A small sound classifier, trained from scratch.
Data: 39062 training examples, 93.1 epochs.
Rows from block 10, named by matrix and row number. Rows with one number belong to one channel. Each number is 128 + 24 x the weight over its row's rms, rounded and kept within 0 to 255. All counts start at 0. Numbers have three digits each. After the name is the row's rms in percent of the matrix's.
# convs0: first width-5 conv (model.blocks.10.convs.0.weight, 208x208x5), inputs 36-41, a 5 kernel for each
# convs1: second width-5 conv (model.blocks.10.convs.1.weight, 208x208x5, transposed), outputs 36-41, a 5 kernel for each
convs0.88 100:187147106084109145136134146130084128123114114096129107123135107101143119113226151107083079
convs1.88 104:154132111111100126104134111095082112097108099107127124126132099107129117103160139095090075
convs0.89 105:128130136126115113122134135121095090097101060127131132124116174121120150145087091110088092
convs1.89 093:111135126104103119133106118114165123159143139118138126120115143144100108101156133143160108
convs0.90 089:145154106147131143136129096125129130118095103125133136143105117139154136163119098129111159
convs1.90 078:122103127127111153129119119094109109116097109143124132114125088092091098078103121103120085
convs0.91 093:109096090113097152142144147137100114108119113111117094110079140140155141163136129130113111
convs1.91 097:077113102089096162133119127140115131144134124125135140107117081086078141115114134104115120
convs0.92 102:095098127096092096106108109140142116112112116131114129113149136154130136138114109127126127
convs1.92 095:096095113099132096109147140119143142150118137142149125127141135132121106103057104107082104
convs0.93 098:118109130130152136154124134142132127109102107169151148148111101093090119144120100114133176
convs1.93 098:131102135123144108089095126119114119121132149152147128128125073104127136121115141110122184
convs0.94 131:157130136110105128113126138135113104117101127131138147162171126148143141125165128100107120
convs1.94 158:160134140128101113123128143152150154146138124141136123119128135137120113115145137119120115
convs0.95 084:120119141123112122121143106118091091139094089148108116133173085110105086096122117166118099
convs1.95 097:107118123117106137121120126118083072081105077146164127136147112087131093098088112100106058
convs0.96 107:086136136107117098148134140139126137142129137084099113116089108130155133150106123116138091
convs1.96 100:071115104116089083119118132145099087100101102108123126093105075119108119087111136116143114
convs0.97 094:166124123137169107112111085094142148147117124144143159111145156138152193175184139085160214
convs1.97 077:132108117132123154138145113128129127099106105104111118110096100068072098094113121107090117
convs0.98 113:107121120138148104110135134159139106110101119118121129125119124126115130144112129132099110
convs1.98 125:098123123140160061088138137156133129145146147147136146139138115131142141130088097130142160
convs0.99 097:165138143135155114110119139137138128145137115147131119132124115106113129117174126146135150
convs1.99 094:173140113143180090073109133129119109113122130164156144171137112128151124149121110097129131
convs0.100 090:122114117132124122118119132093113118125126104134108121100124119169110108160136167133161142
convs1.100 083:144105112114128093072094120083152134114148113175149166165153135126117111115146116133124137
convs0.101 104:102138125112109119128121105135179142143154175132109157133123126129123155127106136117106079
convs1.101 093:099100141113104132147142164143104112089068088101107115113116119104140106111112146121120099
convs0.102 091:088133113119114113111135126123145138137133148121099129142104117123123131115124169111133133
convs1.102 085:104089093091068125148122108135093114085120099110148139137139118104108097116112100073095073
convs0.103 088:107116125115142102129128133113113128138094091134098129130105108104120132109108132094122105
convs1.103 080:104111132102117145094130134098127101091110109131159136129140094083089088088096096111122127
convs0.104 086:142126131140122157143130101108114149113145136156123134103125131139101138135081098105088078
convs1.104 082:132105153109108155145085111099120130117124130141122126128106107097115134103136109114086123
convs0.105 180:125127134148152091117118115146101133133136147125132141142175187152110122091187150134136096
convs1.105 280:120123124131136045073103139173150129124125114098111122130147164154149131122136134126131124
convs0.106 094:155120153136128194129114130113113116119131120145147136129136073109111094107146133143115155
convs1.106 096:128136121126141164134082100077094136103121116111133101111105077126097109121107102106128116
convs0.107 112:134129135131103125150136144104119126112126093089085106113108124101117105120104120095101089
convs1.107 099:098118123125128104107133122114112135138131109096105086101091122133146147123116122162136128
convs0.108 109:144133107128171142125111103113177146151148099153146131106107128125141145132073095091121166
convs1.108 132:126124125138142182171144148132120120119110112166144135109112100115122133131161142149146159
convs0.109 098:123123131118136115130128130134151125127138138115101116120133117089123122133181140116110136
convs1.109 116:115116135149146029073121135140100121119127119114121136161161111123130133148094122110125139
convs0.110 084:122148151156142132146141138116116114125138145086116120131135113070119138109141164136154193
convs1.110 092:066102098123131091110135113137104086102099087087128136111138082097082087079077114135148127
convs0.111 135:141131118135118164144100122112165144147133121156143149121107116121142126158102119135147158
convs1.111 182:151142143125114199172144126098119111110118120165141130118116091107108116125149133124106108
convs0.112 099:139131130113092105111106122080141124148123138122121105119099130138158144170198162109114108
convs1.112 084:123132108083123099121126089096129125110099107140131107109121100110103103117133123141102106
convs0.113 110:119133130113127117157136126156096092095114055113101120106104177155133124157098096111102088
convs1.113 101:133138105134142114134130125129139114123130127072126118123088142115120096100127136134142112
convs0.114 096:069079096104065103101102144105145126100135114125125118096121134155139167168097094088113090
convs1.114 096:094095100086104128130144100122141101121134137138154117156149140124131118123069057121125092
convs0.115 088:111102101110087094126099114101155105147125127159136109129160184143145143168078121113111102
convs1.115 077:101090101082087061090110108069187166179158165174153136126133127116093113134128098132135134
convs0.116 087:156153149170110168117124133150149143117128124139135108137111111125126131158102120122141157
convs1.116 085:141119128139150120125131162111151147119134160099123124159121134112121131131127129123101122
convs0.117 090:122127124138113125137134143110132127127110123123142131114070136119151128155110109105104159
convs1.117 094:113105154140129132124144129116140139124125123153110136123132137126107117104106121106109138
convs0.118 105:089094092099082083132133107114161105112094088128121125103092159128131140125110097122105091
convs1.118 093:091105074079096121133124146130130128134123146190173141156146134124126099112123123117104118
convs0.119 105:110124135119106119105133126120174153121113143113155140104129098129119122128106134140106145
convs1.119 111:107106093111127143124134109112104101126096116127133115106112159154123127131106111113115114
convs0.120 092:116123116131109097112104110130075142136105100140125140110137096121111120105098106137120069
convs1.120 085:101131116108092129101126125110136147116113131144147126158160055083101084087059114110103079
convs0.121 093:116111162129117116125138121091083102106078069138137125136128172152103147136121112101113121
convs1.121 089:126139105121114128096133130146117117114119146087118121126101144130085116107150128133145141
convs0.122 084:130118129137149131124169097103146164164158182134130118105129115131153139135131167118158161
convs1.122 074:117141110093118126121122091106092077108082101141109119159116108128127133133117091134099101
convs0.123 100:136122122140134157138122125122143112138128117078108124129100103131116097111112103113121128
convs1.123 092:175147136148150173135125095145093113120093110103103071095098115107124118115117132082133105
convs0.124 086:136126145143144167133168112135088113108109078152146120131157136158142154114115116113120115
convs1.124 081:126141105141160147120105099068080112105101098121143139107102124110111093137163153122125158
convs0.125 102:150141128162134179141125133132154167147200168159148141124126116091145138125138133122140119
convs1.125 081:128141134110113201138129111095096149124144155151096123125111055105102123098114132136105115
convs0.126 090:118130172136124110149151115110096096089128088164150122122100101096103118098127126143141136
convs1.126 080:119122101098118113088105103102100115104115096143144148125165078097099109089118122114115115
convs0.127 091:106146112110096130135136109150107129141152146169135122131139103127121117120059103096085087
convs1.127 082:132135134143133172139141115139084122106096142146153168141124096122114119137111095128088140
convs0.128 095:129127121125107128122154130129155163149150154130137113140116136135135125125112104115119098
convs1.128 084:117128143115151122096149111097114114131126122118130145117144129164117112128101113131123120
convs0.129 115:141125123133134112108130099107071092140127109106143138116103165138122119122179138142135149
convs1.129 113:143124137106111113115114110142093103114131088102102107102097115108110097091177135118120113
convs0.130 108:111111119131119118116110129132157165180188183160149128116129114114143138142066133123109100
convs1.130 095:094089113122110161127115119111080080074071110137125124149104084092092135125091109121094081
convs0.131 096:098122147124134143137144145125119122113115104116106127089081176132131146171081126111114095
convs1.131 097:114128110127128137121131105101113129126127127092087112100090114117111100104150118132105104
convs0.132 086:139139110124139103125093112098122105107126109173137136135111112136133163142130149099135143
convs1.132 080:113103101085112095128124121106127125139124136176169144157148109088090081142126120125121104
convs0.133 096:118137120123155090137108124151131145133131142123106125127130143135110116127161124154146134
convs1.133 084:098119150115124058097097101136081116068061070130124111121130110114104106064160109118126123
convs0.134 094:137124139154171127129131111136158170136156110133140118124129123123133150129198132114169190
convs1.134 082:123138116117127098120106115130075086111078082156143151134128068094118098071111087113114144
convs0.135 098:128120138128146120116128110109146152125141126118119111158143074098134108064145140140136122
convs1.135 080:123118112126114105115086090079103083101094119155103131146148100087107076098117118068118138
convs0.136 095:167127126117112118142133124111136112126141123108117156144145124120113114127186129117089069
convs1.136 088:135154125132131109107107112146116130117126136112140118132112127139147160108124159163119107
convs0.137 091:099125126125126106131118114114153151138125126099110132134121136131144140153116091129107114
convs1.137 080:104113079124132138119093098106098125113106093134123162126155138119122143145118089109095095
convs0.138 125:152146137154128145128138120134092102116091094085111107097108088101105114080084125123109121
convs1.138 120:136124141135133126121125154144081082079099061096109109123116083101113087105119133127126136
convs0.139 102:137155145122123121132141132108112099119101090123079077092083124120136137128072095090087060
convs1.139 089:156123117129133120146147101132156129135139126114098124124087115131144113108125122142125137
convs0.140 089:127129145131184126118132148134139156121118097142136155132100112113125134110169134156154188
convs1.140 090:091111119149151052092113120129094094104111094141142142136135082078083085103093120099130125
convs0.141 085:117108122132103128146129108147096127139099112185168115160120090108138111095111118132135109
convs1.141 075:108120090082154070116098092155093117063102107124112141115123099109102118114114128147128107
convs0.142 110:112132130141133107124146131099159141132118153139125105121117166144133144154085113101098083
convs1.142 100:157166143129140098118118127117218179148153158096129088103101141140117133129132119112132134
convs0.143 085:144112113117135092124118144101122137137122128092139105093080167140128143136150129125097118
convs1.143 075:114145119150122085107158171154126129129119105104127144146079144107122122122179159144146138
convs0.144 125:107115125135162108096118134165122137146138118140123133126130138154134132093112127138156178
convs1.144 190:084124142160173064091119134157116117127135122103125135132145122120129131128108114126142168
convs0.145 084:101123110150122125111121137138123148103125141094107128121091120142146112133111109118132115
convs1.145 091:125126140123125150152134126152089120097083093062071089070087103116110132126105104105110106
convs0.146 084:124148119124135147122131124122129143150127125179147156137168076091117085127122150138123128
convs1.146 082:109135129147088139139118156150080120118158126107150144110130070102088108099125113124098146
convs0.147 081:114115137142102117133096083103176168151157175153119126099089130153157168214093121095129099
convs1.147 079:123105100115077105115097095074111097105110123152116150131118088095095116125121137125125136
convs0.148 099:146122116173160126112144121151115102136126112058094099096086101093110131122094113146150151
convs1.148 101:102134132155159117108124096130090135106114113099105105120109087109095133136088105141146155
convs0.149 102:164142141112134144139130144117136129122162122123143138164123103131142125124169104114112180
convs1.149 085:157141152136166086117152150178117104128118124112142124104103119143099119125163155135112151
convs0.150 097:129145126128136114124146117116103136113137120073078085111132156157118118129151139148117095
convs1.150 094:121150140098132109106116123177172158143138131076103123111129143133147124113159160143139112
convs0.151 116:090110148124103109120130128129190149109128141117130123105095143138152155159084119102108072
convs1.151 115:109100125137132107130136138139140138157131141080104123118110133112112105138101128144124125
convs0.152 135:122130128121113106115129139127132118125144162156141143142141147152146144141108110141117103
convs1.152 119:096123122121135095129108138118178165155168158152140136140127117125121134144082113117124110
convs0.153 099:160147130156123143134137137101110117117098136169141148149170094091102096087091112124124077
convs1.153 096:166119123126120148117124088093101129100109098133116135106126124100096107138144109134104085
convs0.154 085:140114105110091144142122097111122128134148160119136138143100145120129136183112114165125085
convs1.154 081:183135119107089196172129142114134167143162147142127110100120122108110102121168162122129124
convs0.155 117:137140146145143133131138157141157142148116143137137137113126133152125127149113122120113117
convs1.155 108:146141146171166130127130115129149146158167158103110096108121138129130142135116120110122112
convs0.156 097:124147149140116116120131140111146155150149131113118100092089216159136134151167129113151153
convs1.156 087:116122114129113107125113125115151130129121131107113125094086177100094111117130119119108133
convs0.157 088:136125123142145143115122148117121125125126104114105113101124096112104107113086086108142105
convs1.157 073:152140115147186173130123103110126092127122131100100096105123084139134138152090119113128137
convs0.158 092:086098098106127133124116124106162141121134145127099131109114093123116136114113132135121147
convs1.158 090:093113121136124156125114100121104125083096104086095101078074117121115103119071096088107090
convs0.159 101:117133129107091096141145161121129119133142132168153132164173124111132135118129116114096089
convs1.159 092:094124105121137077124141155112130106103149127119134127116157124116110121111113116137133129
convs0.160 106:148142140159140131112133105109122113127122120094131142112103154151138156166198155132154184
convs1.160 106:139135140122101108125139107121096113093092089125099108123086093094087069095128113122090126
convs0.161 097:099112118104130085113108105088151145119143153138116136117105128138106126143120147122138111
convs1.161 084:106111116116114119090124107098096111091121124132126108122126120105106110113078132130130105
convs0.162 098:118131135119080123118126129106127118154127159125136127098099195161132131129102124129103104
convs1.162 108:114106115101105137140138147129185164136139158109134122130115130110122114088159138122106104
convs0.163 088:140112123144136119118134120119104113108105114115099138110093088112117142112139111111115122
convs1.163 085:135140150150150114100142170140093114110103115101126106131133086133131146123122137162141125
convs0.164 122:073113133147148092102135137155143106137144162097142131137142185166125114090106126131124115
convs1.164 164:101127127136151101106136142167144126119121125140137122113137185164138114109129130137142127
convs0.165 096:084118118096088142115117077105168174153160179125104096114085112106137146161060114122103096
convs1.165 091:115125116106100142149134119089122111100080107078111112106076129128118103147087122141125068
convs0.166 093:092138143133131108126131133112138125124159123146108143114113127122140114126087118127110103
convs1.166 090:089091107118106109119142161141109088106134107101138119115121102118136139108104128129116104
convs0.167 094:105101129140101121141122112110141139113134141110098102108128138143142179154127118143120102
convs1.167 100:100118130119088135133136139114109121103102097078097107095091096118087093098127118128110095
convs0.168 096:070113145138115107114136122134130135165145146145099092122131122137109122144098114119148098
convs1.168 080:073092092088100132114084123160108091113113151125110134143148117126119140108074117109109103
convs0.169 098:154166132108089130120136103096092112115128124111146142148149147113115105145183177127063088
convs1.169 096:148141136130090113123123126115131132147144129130125128153125132140126124137161160139134131
convs0.170 097:146129116134123145156151145149086137117125091152123145136151149149149144141124150125127139
convs1.170 097:121126127083113142158134137129110147143120121111089113134137139129111094127108119117114123
convs0.171 099:119126143134094112126115113100150163122140154160140147129160161142139111129146142141101129
convs1.171 095:096122110085108125117099100096157117123119119105151130152144115103113116092093085099094095
convs0.172 086:148156158103160180120137128148156135146143175119124099092122097136151133141127133137111104
convs1.172 090:157107133116116123111115098112130140138121143109128115110120165120146136167112110109122135
convs0.173 102:163142141138138142139162124137164142126112115166164165176166114118122130111123129126128128
convs1.173 097:148110137132129125110130116119143161119119139128109148109157093089102126120084093119105091