Weights of a small sound classifier: norm batchnorm.
Rows from block 2, named by matrix and row number. Rows with one number belong to one channel. Each number is 128 + 24 x the weight over its row's rms, rounded and kept within 0 to 255. All counts start at 0. Numbers have three digits each. After the name is the row's rms in percent of the matrix's.
# convs0: first width-5 conv (model.blocks.2.convs.0.weight, 96x96x5), inputs 60-79, a 5 kernel for each
# convs1: second width-5 conv (model.blocks.2.convs.1.weight, 96x96x5, transposed), outputs 60-79, a 5 kernel for each
convs0.6 098:154132080065119107109182145140127124148118138125145088127128132107104096107142167129124081114080116149116117119122140145118139133116091117126145128186163086069113072106137121149137154127097150128140144165120108100093106111146111095070117125144144139109130137125142164124144169126107091136144150126130
convs0.7 092:086140126130134131092106105154132145112108116122119086136132069098103115151150134072145090131104115093092094103143136120143145128161142110140057070110182123141146066102121130113137111139099125113086123156108142108128112112098128154099146166167177092132163125147103109132122144133136103092133172144141
convs0.8 104:098097118118119111155123114112128107088101115168144136152102100083096094139147112129203218105093135087146122129122130110154082046122157135127120163071127117108135106146135130072121115103131126138129104126095152129144135132109128115126096106159138153099135145149155124150100161142190132166161095134130
convs0.9 105:128138138147140098067105125137105191121116126089134082093100122127107152103133123094108130098071135099135141132127149129148157165143175134130127134161116130085106150134148130140135139148113094133128053093131091108132113158135112165156134134141139141089138138116127111116135148108117083095082147125085
convs0.10 099:115118096151107128119131134134092124139117112093111116092159098144088112145078134105115127165078097168097102119083125134138143149119145096163137137189127138164137145132072130120133081102158119113137095157120091080166099143122183128138124122165145116094157062104124123127146165157124181140135133148143
convs0.11 088:145167154153130119123105139117141138125153143106112127102096121123128103079101105093067061121111085138106115132138130149159125122122129070117132131114130175099150064127112114166130181135162144135124111091147135147109128115123165138124161128152115128131154132108127140163118120134108136104098129124151
convs0.12 102:136113140097137147171158126150124176122126119130157146148138124149124163093077127115148103147125198130141137111072117108163155147134086119158116120134153093125140159156151154140113087115145102140138144140108141130113118125147120192099128120155087157126123098139094144108102106124140121152135131116148
convs0.13 102:110148189145131117118110112092126108116157154118120126090125140184165126141117100093139130133096091157107139118141138170099138125137131131100155120128123152096099107132131102137156137132156157089119121125124149149134102123158088120110111110116138140141138150147128123175153106096122104126125128150140
convs0.14 109:126144158129117124132091117124180169105168127115115123108125148129121172080169104117162090132080134093125174160141104179116115122137137098130155119181105092114094125133155141137122136136090123160123107118096093169133113120122120178157149116162128089120140117114114090106102093105099077092153106105129
convs0.15 098:113139150121144166151148102114134120123127144112153183134107113138124121134099146135122114122150156138119133148162144177126120122146137106127110077130151151125159148139131123115124089134104128100122095106097120117176158163179137172104143144132120132107086090144156148154123096117134130162108137148212
convs0.16 108:124086136149119187111103125147149167133127129143124137121156111105176137058124099141115073150123132110112153143117118177110116136124081092107121164159110125100115119149135115135108107127097124169172104126135121117138112113126105121156167147098100140114106112122135112115079088121110091104138138101140
convs0.17 102:134143162117159146120144146147123106140152133122116080161101097132115120106157131099129057112082092144085115093104086117150180191157098121137103112143108143162129131103080109133091116121135148110130089127109131114168146143161128179136139131146098084095160140108100141142181122101070090086122133083181
convs0.18 096:101123128095102119120120120116123134123131130131131107110109135099118117126126131114125102137138129123119109133142136144113130152116140115132138127145172134121118118162135128142144139145111130137129140121156155110106129106109141093141184144129118121159167143131164137120097085114087096110135152123122
convs0.19 096:125145133109179113108107125115125118123135122136130115115122140132166131082133154130123115161140145082122147143142116140099136128104143088138112142117140172132128088137153120121128120138130107076149148134099152135139096111101107136114118170133131167106115102120126124159101134150105117129117151149120
convs0.20 096:143132151123131087113090112130144118150144187142140094108125093168114122105161105115072114105149144121151156107152114161120110097119105148103110096165154177158151191141132146121130168134092128153090095088117105164093149124182109160144140168108124137138089143113124154106125137115111126130138092112141
convs0.21 109:151159162152123125141119098074112129161132121159123120110127128128156156120198085091089142094127118115146124141131105146131124093083127125112093140098132128129090130126126124093114146159120122132104119119103126127102151102096115162164142093111119132142089135111099146163148094121130172086125077139099
convs0.22 088:118143113141151086110121091147130118137138147094107133103088117144081136104109088105129112135137131129071125111128168090132126127114116148112120125126088143150140098129167142157152103118118153138141122156116134165088123167090196121121151142146164096079171133151107162113128136134119135121126127117115
convs0.23 093:139122126090102095084124141122131141140157119172122129142116112106141193166157078147104154090130134158116186120110064105118112122080121138140130137160125143133092104127101128099099160091118088115152146104118137118143131128090146119092154133124186132155151129112121129140172172133121088116110111135135
convs0.24 096:120136126145154185141122107121108112130164153112139124124123134150146127119130139098142109106146111130139073116104109156130107105119115129132095123140121141135163184157152170138140134140124163132106143108098106126127135109169100138151133153133097149143085107121115119114106085092112116157150147093146
convs0.25 090:113135126148137124122135131173160129134133110117144141115119086111135118124149145133097138102159105115124142142100112073116117088120125175117107124126151065141072083132104094146128089135122142135118155126110123166119119150085140113103146114096141120157133159119142165138108176146121075103116134131129
convs0.26 090:135099121152159116128097161101096123142103148118112117131146123105120122112139090132181142114118117115144121088118094112140113091146107130103157121119085112138090180162105155147125094121128139150123126104125112134103117086150146099159144125116120111122107119155145145140111155142111143167143131121112
convs0.27 104:148134141127158115081068122157184136148128163138119084094121144153121116125078145139119107130171103178100145149162170116112146193094144154137149167149137126141110141109127129127151113117134123120102124071104125096096127153109164149138136161121176127113157095126107113111066120110114084130107123140146
convs0.28 105:146118142142125146156108127078161126127099187112137135137121101120130095107089115139125105082174110140128101145121123096138165142124076181106124095122163061132162134081093097102138108102155133138117135098160097168132140139175202128155140165100154120144131081101109073140074096105124165116124106122122
convs0.29 117:108118099100100109131125112101117122117141121137125145133155067106104081114086100123098123100132097114099115096113106108126162132117162098121127121129125151131135137144142151135129170153133154151100120125134123090115102100117122130124131112176166171178149154128114113102134159141133136150160157128165
convs0.30 103:115112119086114101131129123101144122098118145115163166172167139096109126110137142135159146136126173149161126088105122132163138116191127146147099124118099142108133142173149182169147148152161135144135079138118154130097121150123127139132098155124093132142088116146070159134168134162162126147142124167136
convs0.31 097:134131100139050096142099156123114173129108172102117137111091143121123108114090157169079130122101129128149118176106089143112162136101114101156164135108172121145112115087126118113132084133146084094105145100151160069156128150105121181135165124135094147136129101111152113094150172114083143094085148137082
convs0.32 118:115112140120112090102101096105147159156157166097102120116105119152143153120140133135143143138113107104119147141135170113125158140152122128141157125174111115119137126126127155146153143157152118141119106106108112088135139141110141122135151126157125149151127101102118113092107111122112121150145156128157
convs0.33 098:144127136114113148104074113080152053099135135130149105113091095094100154106147098109160138092166094094148141125119090075106168099125135176065150130130130061164118161133111109103118101089095083116130128085133120163127130098132167079152116115111127149128109158128143143122113132127123152139170083126094
convs0.34 098:124110089118134143119092125098119118094125128089102123095133100116109076109040101113146156133123122145112121115125131136161104121089124108125133111123135151106142192091123126111066106123132116139168126110146115105102077100135125149082110120144115140119118126120114107148057104154217181127155141123114
convs0.35 113:109132138157118132127116105100153088150120139156138129123141133158136123131116133100112110096081148118147119152100141122115117124126118100142100154100192154132093175110105131132089141135154142135123139139125105126134118121143124115159124122115133137138139113096148123145135113110114131128117135113108
convs0.36 086:099079106136119129141154150139115116099147097127133135124130110091095132071091144137126121141116151119106091130150059094103165121095118129106147136141126071111144106141121139159156122107110119114162132116139115061126129122125105106097104107185134126102131126143163117108108129095165139126126154172127
convs0.37 092:124140118136125108101112113152122116120107124140118110140148118124106120119126142130119157143115127137143110099131143131107161128149118167173104116156112117118103084168144153111117113123125116122143117152117122113137072146123107106164129113090120123160149095111093125142117149125172127141103082111133
convs1.6 084:196117111130110088155139134116086105087124123176144129132120146111127112097124101131148143115114135101152133164076121154150142120137112117089135125127148138140131151107102146094100160147090094116144131133134117186140113111121120103124138122100103149145126161143105144127091114131097132154138108113090
convs1.7 094:110093143128131121131161186150135156142125139096118131135152076094075115089124106145089094100115127115133088154136142114090138124100114196132130139161097170123099120133121110073113154094118117105118123125153103097115106146108137157118143129149148168135122125128117113097145115162122133149112139152061
convs1.8 095:121140195190176091119106141143110082080080104148103128136163121120115108107101111142078076093126091144155140147164107121133116102117117164133077119107144133130145172109095109099098154154179148119109136117119127130112141148152107112142091138121135131133116161169131138145177163135178120139129148152123
convs1.9 091:134082108108121135088102074110123142132151147091083071095099087116118148107113106143132113090126122105155117111111163142143176148160140123135165135155103113110083129161126133156156134143150139137144149138137136111124094105137169161104144167115104128140120122107155146135146057119109151128134146106118
convs1.10 095:124106118108111136090118088108121123140109151152161158131105126075120111081088129133103152181131143113115116104166119139129105122125173164165126168107108091106129136127144161157160179175137148112126187157155131145158122117140096126134138108148144139160134125080097075118114094129129111100094106156117
convs1.11 089:103094126094117113147170115122130145150152167098087127110106114082091131178121137140193129095123114093101052090147119102110094114157099115132131133129160066091145121176168148136128134104115104123117110132123102111125155104125127171140150138107147094132118128114135114113121112117087133137147108122200
convs1.12 107:162140139158091125098113107116057115080145064105099105119098142117126094117147118134078149134104098102105117138141105123078110129117161093141091127104110118120106100117085123112149123118123110125130102116141148109139113135129153106109129134170157140128130098071103115091171151088120095138169108118111
convs1.13 111:092108167095115113123156118161178140105137103091114126128115140108145136161124127128132102132144124123128089150112136074086122103151142122116115109119123122138110165190116160150105109094176138137139127118141116106093142125105159164128148127161137112119150127144132153129128097160106114154103132147140
convs1.14 098:087088101114102162100147119098132179133146143118107104119087126135149166173146143143144142081118119085128131166118132115142191201175166170124120157140150127109144176145166135174141106121117137099138143142145116121120134121133146147136139136085133078148123133125136131121138108121144114139136107138139
convs1.15 091:130123117120112149151167154114127123150138128129143149133118108132129116096162118140135151126069141098145143106093122088093091100109128125100103124109162112114140140108077101077063100140116094086096120133131084096100127120126124124103128117091121103081082115091094101100129138144119122152152137157129
convs1.16 092:082120117137126147133112129157160109146182133142129130139106160162144156175157202179150125127166131116109119157117141135152130137138129104109172139101160166167171150099116110118143098084088112107126134152134145173120160156183174133133145103139145110100138111092141116095141098115152113085121167121109
convs1.17 095:106107144110108125092122097067113137105102139105122126126123087108092084174139092099155134110129121106130132129124117112131191179127106152126102173167120129112081130146119113154167131129115059117115133130143122102131132093107121176136130149134158132150139141153135150165103123111140151105129108108152
convs1.18 098:119160128130128153121147093138121127129138140140136134151121169183171155166109106125099133133136163119119120136157156121172153126145149127146150160121148122126132137157150150136169141146115143124114161129128152127114145124144132126123126124124125135119129095150124118127088078080100094108141122113105
convs1.19 092:149111092137146150111125157118158168110162129121126118123114143107114135123113158122138098158135123120132120140127069118129163125127101136172113136088095107123095126169151111088136133156133131171118130122127134177139104125152179169164111105121126147123146124087105070098152157136149133126189126120085
convs1.20 124:106112142078081140141135149156142143134155125116107114106129120124140157131114135114134104096127122113142101107103097089135107126114129142122164120182150097097117107144140134141115099094075117128100126096113090145137127118093139161164146116147121087129116118092114115070104152116153166138152139150172
convs1.21 116:098087124080098107138149134118185157196133108134149125136119103110171161127151112090114163104120113187157147143100139143144138153151149109112095119065143135144193137117153147086103107131084092137129091121142109139126136128124109150136142083121134137111118135139091135109145155121142121158159152168161
convs1.22 090:140092118146060182122118145142157145110152129145114148104120148112104117163114098097157055131170112091137117143140133148094121111153121169169165127175125093142108145157171170195151172110168104102118114131119124172154138116118102149143123153084150145099122158135115075144139130112144116148150148170122
convs1.23 093:126104071123104148104154149112104146136084154147101107097119128133118053138114106154123123081151119081072134129122145140168074169128183141143102080148161130134071126120101124145126111116059094082119119123144118101136157114083111097156116150105097128120106117151114119114100122138133147164110133117122
convs1.24 126:090175126086106131145139152148154157122149110101117131125119157148169158163153110104085135125108135137162147073125072124085098129132125114106148136080093120087129103102145143127115107120103114110148091136100120153125107106129167143144133093149118120115129129103110120112167155125132101118142146157144
convs1.25 090:133141090180139140115167177096154107135147161156086116121132143090112107150106116137117086115145121137090134162103113141143146141110063112147145098124118117141120092103119103155132137105112102107086104148097134155094143101108102145118137128108131136092148157178087128124155122135166151161116135146115
convs1.26 109:140136140113154147138121105171139169139112107125141137109121106100129115092104094140098110111133114133116091087125123071118104093084126145132136138122141131138126110094143112118118155138098139108128096112103096129148129145113137119139148099135090102106120087122115116085133187115134132129165121174152
convs1.27 112:129116112105104179205194186169191164151179185164121126122150100116097123137161179162141129127093104103138097119139118124182145145134143118137123120137115135137096129152153142149141107114132124128165153171161135157149134132114163174134143157133140126133119087080082071069142118109126120126118129116094
convs1.28 104:138162138125100152154120118115106107137136132131136137089110113100112092123175126130084132103102140137139083100116090119121163135175167116116153159126083135144141130143133137152117129161125129115148144135128146112104106114110115147106141123134126130116113118092096115160152187122147074129161144086120
convs1.29 107:162164205186179164114149146174149167183160160126145144130118088070106067093120132119105110081104095104120146147132141133143138135156149131149122131142082097093104097113133126102120174136147148167139160164163156080110104086080119095125123124141155126149131120103081107107120111129118128113121124109152
convs1.30 103:136154124151140134112140096136152093127092139110166160162109150150171139127100076112103096105133119105112071138114114109110130120106133111119099124094168102134105124121150115142130114128121132106115141146161130102092097134103135097131137103122117123128124108114112114095132110114094114122130095100112
convs1.31 086:104121113157168137137178123162136124103135143127102147125117098111131091080128118174179130144143122119147166127133143118160136161159096082126146123104124150136104114140164125163119115153102141126074113159149118155132118157154125130094177113111079140111138135110173137094090120127115168103100165137159
convs1.32 107:095117099135122200175181143154125110169137106153131124122123113110134116129156150176143153144134105124127127146114147154203160203176183096112117133136112128119129135151136116141153111133126113101183165171165158129142135091126124135126105137156156159153135108117128121112122111127114135106093111089077
convs1.33 099:097138101178133155159155153177100106128160100105135110112134130132143101124135121133082111111120122115105096086115099146124135107134122135098136077151099141141135078107109105106125135152135158132131119137142132136088126124138101158098131129129124141114127058126089093098142177139126115140162102166143
convs1.34 093:140184189124143113074121132154135084096125103097128138144141131143121124111135167118122122139150125103142094131120153113114066125132149109094121120111135140119132124149094102112127156112146120097122136109132139138139149108161147104141141141143126123144117102108148092099201165194126105099165153098137
convs1.35 134:120095112132108099156113126109123138171127132104125111110128096110127098083103104121114130132114154128113090032073069115138141118149125175128151129138086158129113102120138116138137098103117100129104106123088127132124139107138130150150158142105118100108115090124100106099110104099133116123087079111132
convs1.36 096:184159122132138145099100113120112101114128107100171143149090171164098109162156143140075094123137134138146172141126099107124098130146136078099085128095107143163105119102099150128079101182182140134150153128138114106148154107163116112074095128095092123124120110144152122113156116147104102153133134124118
convs1.37 097:116131148143136151116134123145136098120133108134128131138140118150119084126103094121118126151129161140111078083149187142137137133125145147101127140122136116138123099125110106096113130154130161152115148133108109124117104143126149137130126127165169136128133121125115117130112133113131117131144135128115